A small masked image model, trained from scratch.
Model: 64-pixel images, encoder norm layernorm, encoder activation gelu, encoder layers 12, decoder width 256.
Training: muon at rate 0.0038, 7100 steps.
Data: 194171 training examples, 9.4 epochs.
Rows from block 10 of the encoder of a small masked image model, named by matrix and row number. Rows with one number belong to one neuron. Each number is 50 + 10 x the weight over its row's rms, rounded and kept within 0 to 99. All counts start at 0.
After each neuron's rows are labels from the 100 images, of 14848, where the neuron reaches its highest value: "strongest on" is what is common among them; "patch colour" is the nearest of a few named colours to the mean colour under the peak. Only what is clearly more common there than usual is listed. The data: microscope photos of single blood and bone marrow cells.
# fc1: MLP up (encoder.blocks.10.mlp.fc1.weight, 768x192), inputs 128-191
# fc2: MLP down (encoder.blocks.10.mlp.fc2.weight, 192x768, transposed), outputs 128-191

fc1.226:58 42 56 39 46 55 61 88 18 55 58 61 63 65 41 78 40 62 48 47 37 43 53 56 44 38 52 49 37 52 52 67 55 50 35 60 54 39 25 63 44 66 26 45 45 48 61 65 49 47 38 60 55 42 44 48 53 53 46 55 52 43 52 52
fc2.226:55 64 55 57 65 48 36 17 72 44 39 41 40 37 46 26 43 47 44 53 61 55 46 54 49 61 47 56 57 57 36 31 42 47 59 40 50 71 65 51 45 34 80 47 56 57 39 51 50 59 50 50 50 50 55 49 47 55 59 45 40 53 54 48
strongest on: cell type: blast; cell type: promyelocyte
patch colour: purple

fc1.288:56 56 52 47 55 63 58 79 48 51 57 58 62 41 39 54 49 64 28 49 49 54 52 29 50 63 44 52 37 49 38 48 44 81 29 55 51 64 45 50 50 54 74 55 46 44 39 51 49 52 39 37 59 44 51 62 45 49 59 61 41 44 39 47
fc2.288:56 60 56 52 46 43 55 19 61 56 50 43 44 64 47 49 54 36 60 56 57 51 54 57 45 40 47 49 60 58 60 54 54 24 81 42 58 49 60 51 48 46 35 40 50 44 54 49 50 50 59 53 49 51 46 32 56 71 40 44 59 57 64 60
strongest on: smear: peripheral blood; cell type: platelet
patch colour: pink

fc1.741:52 41 47 45 40 50 56 66 46 53 48 64 50 61 50 54 49 49 66 57 59 48 54 58 59 56 53 39 46 45 51 54 57 30 51 41 50 40 58 53 44 37 58 35 53 52 86 58 52 51 49 50 44 40 60 44 41 45 46 46 59 45 58 35
fc2.741:50 60 43 53 58 50 43 42 42 48 49 37 67 46 48 46 56 49 50 48 37 42 50 51 39 48 48 57 54 51 50 45 39 67 79 54 61 60 36 51 47 54 43 60 43 49 24 53 44 64 40 54 53 51 37 53 59 48 53 54 43 56 44 62
strongest on: cell type: blast
patch colour: purple

fc1.665:49 39 51 58 52 29 58 39 33 52 66 50 56 57 51 29 43 45 47 50 52 57 50 45 44 59 45 48 51 52 59 42 54 66 59 80 47 45 50 49 55 50 52 53 48 44 58 49 47 49 49 50 63 43 59 79 38 46 43 57 47 35 50 46
fc2.665:53 65 54 39 52 68 47 56 75 50 33 52 38 46 50 58 59 54 53 50 46 32 51 56 42 53 65 60 52 53 40 55 49 29 30 16 44 52 58 52 50 47 53 46 49 57 43 50 45 53 66 49 42 50 36 26 55 54 60 47 52 71 60 51
strongest on: cell type: blast
patch colour: grey

fc1.590:48 51 55 33 42 49 47 30 57 50 57 53 55 41 51 50 42 53 61 47 60 40 37 50 50 50 63 49 52 30 64 51 58 79 57 54 55 44 56 41 45 38 29 50 59 56 62 50 53 52 57 50 56 48 61 69 36 54 49 44 48 47 47 58
fc2.590:47 61 38 57 47 43 52 67 41 52 54 44 44 52 52 54 65 40 39 44 52 55 65 43 57 54 29 46 55 53 33 46 31 25 28 47 44 57 41 51 64 57 53 61 43 42 43 51 46 53 38 55 55 53 43 35 64 49 39 61 54 35 50 50
strongest on: cell type: erythroblast
patch colour: grey

fc1.323:60 56 48 43 71 33 42 53 54 49 59 60 41 48 43 42 64 45 39 38 34 40 52 39 60 53 43 61 31 29 56 56 58 32 50 40 49 44 47 30 47 37 67 57 53 54 43 47 60 66 46 49 57 40 30 52 57 45 65 39 48 61 34 45
fc2.323:39 57 53 57 53 72 65 52 41 52 41 53 69 59 54 36 37 57 55 42 56 50 68 50 39 57 63 32 53 55 48 49 48 63 67 69 46 56 44 52 63 69 27 44 64 51 61 50 39 49 50 50 46 51 57 61 36 63 29 59 45 59 74 60
strongest on: smear: peripheral blood; cell type: eosinophil
patch colour: pink

fc1.358:49 53 53 50 56 40 54 59 33 56 39 44 59 44 60 48 74 42 46 45 58 50 54 49 39 49 49 46 64 49 50 28 66 30 74 67 52 38 55 52 38 29 34 43 55 61 78 53 44 43 55 50 30 43 40 47 42 50 46 38 57 46 51 35
fc2.358:52 54 41 52 55 53 43 48 58 46 47 58 46 54 51 45 28 44 62 51 41 47 48 47 71 55 51 52 46 50 50 68 27 68 59 43 47 60 54 49 63 67 49 58 41 46 30 50 44 56 39 55 65 51 57 51 53 49 57 57 50 58 49 62
strongest on: smear: peripheral blood; cell type: platelet
patch colour: pink

fc1.3:50 43 48 48 51 42 44 91 17 53 53 55 58 43 56 54 51 47 71 47 55 55 32 45 55 44 50 58 52 53 52 70 62 18 55 75 48 37 60 52 43 54 32 43 50 64 71 53 44 50 59 56 46 48 49 45 46 40 44 58 58 55 57 41
fc2.3:54 59 44 51 54 60 52 24 80 48 46 43 45 49 50 48 46 44 40 51 44 45 68 63 43 63 54 43 54 37 52 22 45 75 46 25 55 58 41 49 52 42 56 52 42 38 36 52 48 54 35 50 54 51 41 53 48 48 57 47 37 55 47 59
strongest on: cell type: blast
patch colour: purple