From a checkpoint of a small masked image model.
Data: trained on microscope photos of single blood and bone marrow cells, 194171 training examples, 9.4 epochs.
Rows from block 10 of the encoder of a small masked image model, named by matrix and row number. Rows with one number belong to one neuron. Each number is 128 + 32 x the weight over its row's rms, rounded and kept within 0 to 255. All counts start at 0.
Before each neuron's rows are labels from the 100 images, of 14848, where the neuron reaches its highest value: "colour at peak" is the nearest of a few named colours to the mean colour under the peak; "top examples" is what is common among them. Only what is clearly more common there than usual is listed. The data: microscope photos of single blood and bone marrow cells.
# fc1: MLP up (encoder.blocks.10.mlp.fc1.weight, 768x192), inputs 64-127
# fc2: MLP down (encoder.blocks.10.mlp.fc2.weight, 192x768, transposed), outputs 64-127

colour at peak: pink
top examples: smear: peripheral blood
fc1.606 [156 116 128 231 112  92 121 188 120 146 156 158 125 114 177  95 104 157 147 158 150 170 115  96  96 108  98  63 173 142 115 133 144 161 129 109 116 101 107 125 113 154 124 152 101  60 117 136 113 196 188 119  92 138 130 148 153 163 133 141  77 169 113 165]
fc2.606 [ 92 124 119  51 143 147 139  55 109 129  91 119 116 161 126 144 191 122  79 101  97  88 125 178 160 140 193 188  49 115 135 112 133  94  64 148 153 133 136 120 145 106 128 130 135 192 143 131 121  49 113 120 134 127 157  83 122  68 124 103 158 107 145 114]

colour at peak: purple; blue
top examples: cell type: segmented neutrophil; smear: peripheral blood
fc1.668 [ 96 136 186 154  98 116 124 144 123 157 160  46  96 197 133 134  91 174 107 118 130 108 124 113 160 130 155 156  85 132 137 163 115 107 103 142 141 131 129 139 130 113 116 116  95 126  84  60  92 134  32 125 145 142 163 171 144 147 118 181 117 181 133 160]
fc2.668 [119 118 156 177 115  40  99  91 143 103 106 118  56 123 147  67 205 169 127 128 124  99 142 103 126  98 163 182  92 157  76 154 126 153  99 138  94  92 146 149 131 103 135 122 130 138 104 174 104 125 142 115 135 124 157 184 164  84 156 151 131 120 137 116]

colour at peak: pink
top examples: cell type: artefact
fc1.609 [143 125  50  99 100 139 105 118 165  90 149  83 117 155 123 122  32 156 173 147 143 131 186  53 133 149 123 111 135 109 110 138 106  98 148 162 178 154  76 133 160 136  91 129 119 111  97 168 124 131 131  96  84 155 158  81 101  69 164 125 128  92  94 129]
fc2.609 [134 142 193 107 156 112 168 176 122 141 111 118 186 107 151 140 192 183 150  69 107  50 128 189  92 140 128  87 118 208 136 166 142 117 116  62 127 122 122 104  87  95 126 132 147 171 206  93 176 108 103 144 176  53 105 154 136 188 103 101 142 117 179 114]

colour at peak: blue
top examples: cell type: promyelocyte
fc1.698 [130  89 130 136 187 149 153 221 101 121 159 133 128 148  90 106  65 163 168 100 106 129 139 110 186 119 149 107 136 156 127 134 113  79 135  94  86 150 134 128 135 138 105 157 116 107 103 104 136 133 160 125 122  67 122 147  80 186  97 113  84 149 108 147]
fc2.698 [131 126 119 149  61 144  99  55 126 183 104  91 109 116 133 171 156  96  71 130 152 112 101 119 104 129 126 144 156 102 150 132 136 157 144 138 125 131 114 117 128 133 151 111 111 160 169 177 113 166 121 125  99 176 111 143 170  79 158 145 146 149 128 129]

colour at peak: purple; blue
top examples: cell type: promyelocyte
fc1.759 [113 151  74  79 121 202 122 143 160  98 131 141 143 126  54 110  12  87 109 146 229 111 132 110 137 165 107  77 107 208 139 122 116 126 155 147  89 139 150  98 170 109  99 118 158 124 103  79 148 124 126 151 146 104 110 112 143 207  62 101 131 125 143 126]
fc2.759 [123 133 116 162 131  45 126 143 114 110 145 126  85 116 169 140 228 158 161 145  85 129 142 119 138  95 152 176 175  67 109 114 144 102  79 111 164 141 116  96 165 105 138 131 155 132 143 178  96 136 109 129 112 156 159 193 122  92 191 125 128 119 115 122]

colour at peak: blue
top examples: smear: peripheral blood
fc1.360 [141 119 125 136  81  50  93 180 106 133 144 136 178  87 106 105 127 178 137 121 204 128 164 131 143 125 134 160 142 130 142  64 187 107 130  86 112 112  86 111 120 152  77 128 100 104 124 131 144 176 137  79 155  66 126 148 146 139 105 185  79 162 183 120]
fc2.360 [138 106 139 149 182 221 140 109 107 118 108 108  49 140 142 155 125  98 112 136  93 144  95 132 117 161  93 122 124 160 128 162  92 143 136 147 113 149 144 105 155 120 145 122 161 178 135 122 103 119 138 136 102 201 147 107 115 122 183  58 160 141  44 135]

colour at peak: white
top examples: smear: peripheral blood; cell type: segmented neutrophil; cell type: myeloblast
fc1.0 [141 163 160 130 119  69  90 128  95 103 116 156  93 143 132 131 149 125 156 117 113 122 114 158 124 164 152 107 157 148 128 115  99 174 158 102  93 139 103 137 131 188 123 101 182 151  71 157 119 129 153 131 104 161 126  75  84 120 101 154 160 113 199 105]
fc2.0 [ 66 110 155 158 168 149 169  90 182 111 174 144 141 123 144 119 206  74 111 165 144 121  88 180  90 168 108 149 147 171 154 104 114 155 240 132 145 121 155  64 168 117 182 102  73  94 156 156  95 117  93  99 102  77 127  97 135 133 141 113  89 118 134 153]

colour at peak: white
top examples: smear: peripheral blood
fc1.319 [ 32 160 136 170  82  96  96 115  96 160 160 125 169 131 137 140  33 104 140  97 127 117  82 148 149  87 157 100 175 130 152 134 100 125 158 132 109  83 159 111 125 100 129 108 134 125 161 160 175 137 174 154 137 120 111 132 102 130 101 110 126  81 151 129]
fc2.319 [141 124 101 110 137  93 162 109 123 104 134 161 148 180 203 143  55 107  95 125  92 134 147 136 101  79 161 103 119 166 152 120 136  93 178  81 137 142 118  83 117 111 139 146 154 108 134 160  79 121 104 126  91  86 124  87 127 229 103 134 108  92 176  77]

colour at peak: white
top examples: smear: peripheral blood
fc1.592 [112 155 152 172 166 122 150 140 132 120  72 119  88 167 154 139 179 189  82 130  89 132 151 105 139  83 101 104 131 129 143 158 150 160 163 125  87 134 159  87  29  77 176  74 106 144 101 136  62 120 134 124 126 161 131 146 165 135 174 169  91  58 161 100]
fc2.592 [113 182 133 110  55 122 152 186 154 122 164 189 163 135 105  58 158  93 144  44 135 177 156 130  56 132 143 130 129  92 161 107  99 131 171 116 178 128 115 121 109  82 172 110  98 176 131 106 108 105  98 118 169 163 129  95 168 160 151 116 178 107 117  98]

colour at peak: purple
top examples: smear: peripheral blood
fc1.402 [ 90 143 145 112  85 154 124 105 123 113 103 157 117  90  54 123 231 109  79 145 255  85 147  72 130 137 105 102 105 255 112 168  82 102 135 143 110 125 139 109 126 143 107 124 120 116 134  95 107 152 102  73 141 181  93 153 129 193  77 118 118 117 168  89]
fc2.402 [141 132  97 149 180 105 108 152 138 117 125 117 126 168 219 136  48 158 167 159   5 176 120 154 126 164 126 142 190  41 146  72 153 158 134 110 135 130 104 128 133 116 141 105 124 127 145 145 125 114 148 181 117  53 153  87 150  86 164 168 111 149  94 148]

colour at peak: blue
top examples: cell type: segmented neutrophil
fc1.287 [139 133 117 157 132  93  98 164 122 117 160 128 116 141 116 147  69 109 149 157 255 118 148  97 176 124 144  24 156 155 128 190 133 111 154 131  84 121  97 116 112 147 126 141 125 142 144 119 113 109 119 162 208 144  93 149 128 143 113 159 127 134 111 130]
fc2.287 [ 87 122 130 114 151 185 196  81 125 155  98 108 134 145 129 122 200 134 119  94  51 139 105 135  81 103 163 209 107  95 112  50 120 113  75 148 198 137 167 122 111 121 125 147 116 115 125 165 134 121 116  89  75 125 174 137 123  92 126  98 146 118 130 138]

colour at peak: grey
top examples: cell type: artefact
fc1.369 [116  81 127  74 153 200 152 194 111 121 147 110 146  94  99 170  85 130 142 122 133  86 124 165 125 141 121 170  91 230 121  71  47 144 170  80 168 147 174 128 125 144 116 143 160 142 125 142 124 122 100 112 156  88  99 120 148 207 139 116 143 131 175 104]
fc2.369 [155 187 130 177  75  62 106  96 129 120 100 122 107  99 190  96 158 107 120 126  67 189 144  95 122 144 101  90 193  78 152 178 171 120 151 130  76 137 109 119 101  92 150 109 102  94 159 160 113 147 134 141 104 137 138 146 102  78 129 132  69 148  91 132]

colour at peak: pink; purple
top examples: smear: peripheral blood; cell type: segmented neutrophil
fc1.540 [112 136 117 153  99 118 134 119 145 126  92 127 168 100 154  93 146 120 120 126 215 151 127  85 120 118 127  94 140  91 122  82 166 114 110 120  65 131 119 136 124 119  99 125 111 137 152 166 131 108 133 130   0  84  82 119 147 181 153 154  43 151 160 129]
fc2.540 [104 118 150 138 183 148 125 135 119 126 136 155  67 141 128 177 120 154 121 147  58 125 148 156 122 159 135 146 130 159 134 146 115 160 110 124 199 142 147 101 154 112 161 122 132 129 102 147 118 147 111 116 230 129 189 101 148  65 117 110 175 122 111 129]

colour at peak: pink
top examples: smear: peripheral blood
fc1.662 [172  96 209 159 130 197 109 131 145 144 117 102 169 183 115 154 154 127 149 129 135 121 156 170 118 128 132 161 157 144 161  99  87 111 172 120 159 133 168  84 106 199 115 112 103 168 166 105  90 121  99 122 149 121 135 144 177  94 103 133  84 182 157 119]
fc2.662 [181 110 132 134 133  70 166 106 105 156 110 149 108 148  93 146 118 152  91 119 135 113 112 131 117 148  98 177 142 172 123 102  73 107 182 187 128 199 120 143 109 101 133  93 133  59 167 116 119 108  63 120 125 140 116 133 124 175 152 142 110 138 178 127]

colour at peak: blue
top examples: cell type: segmented neutrophil
fc1.151 [158 132 130 149  86 179  82 122  99 125 162 180 108 151  94 105  29 158 100 153 126  91 119 108 119 129 122  77 151 132 134 154 187  76 165 127  65  95 121 117 115 122 121 101 134  93 112  84 118 156 166  98 136 157 137 160 125 197 163 110 167 117 164 104]
fc2.151 [125 108 111 115 160  91 146 134 158 139 133 100 122 122 114 162 205  90 151 126 112 167 123 138 185 139 128 179 106  91 112  69  97 221  74 130 194 146 113 116 168 126 147 160 102 152 135 159 130 142 102 143 114 118 130 108 130  81  69 146  99 148  62 149]

colour at peak: grey
top examples: cell type: erythroblast
fc1.504 [144 120  86 132 105  60 117  56 108 146  89 102 177 144 193 116 124 129 127 100  22 122 111 159 186 110 158 146 111  30 145  90 169 137  91 132 201 138 123  97 127  93 143 139 133 123 147 184 180 148  93 137 147 125 106  85 108 105 137 114 129 159 167 115]
fc2.504 [129 149 151 149 159 179 152 202 143 118 159 102 129  97  40 118 128  83 105 143 220 152 138  78  87 131 124  82  75 204  71 129  95  99 145 134  82 117 170 134 128 130 101 151 125 165 124 120 134 196 140  91  90 126 142 160 121 136 138 139 109 110  67 134]

colour at peak: purple
top examples: cell type: segmented neutrophil
fc1.586 [155 143 120 163 119  82 133 118  90 145 103  88 121 158 156 165  92 151 118 103  90 118  94 107 116 132 193 174 117 136 119 147 193 112 150 137 100  96  81 148 101 152 155 124 124 157 146 155  75 101 112 106 177 140 154 209 108 190 141 144 230  80 141 100]
fc2.586 [127 143 105 102 103  96 137 150 146 134 101  91 134 108 121 161  69 124 145 119 112 142 140 126 134 127 169 135 132 129 152 175 133  96 134 122 104 118 101 133  78 175  71 192 164 207 135 128 102 139 152  40  60 146 108 121 102 154 106 110 152 123 141 153]

colour at peak: purple
top examples: smear: peripheral blood
fc1.422 [134 137 120 106 146  96 113  44 147 156 132 160 133  96  23 155 136 213 122 154  93 148  42 125  92 131 122 115 118 123 108 120  87 109 151 198  94 114 210 115  92 139  95 138 132  43 121 119 135 196 105 143 153 175 119  96 147  99 195 109 114 129 113 162]
fc2.422 [166 116 102 138 107 213  97 190  61 136 111 124 127 115 243 140 199  63  79 122 151  71 137 168 172 120 113 124 115 131 162  96 130 150 151 188  96 109 128 158  61 150  83 134 102 132 145  89 126 113 129 144 108 130 168 103 153 173  79 107 155 113 138 141]

colour at peak: pink
top examples: smear: peripheral blood
fc1.86 [ 74 127  84 142 114 120  96 139 161 128 153 130 139  74 127 114 105 204 121 189 138 171 113 103 117 173 100 103 109 137 163  88 160 113  93 112  43 171 175 151 117 112 166 117 173 132 107 111 120  90 120 132 126 119 113 185 109 123 158 103 122 139 136  81]
fc2.86 [203 143 144 197 126 170 122 134 125 123 120 147  73  90 105 121 110 118 158 143 146  91 112 180 172 191  55 151 113 123 160 157 105 107  97  93 152 164 148  89 142 124 167 122 190 171 164 114 158 155 134 112 115 128 195 144  78 143 126 157 169 145 162 107]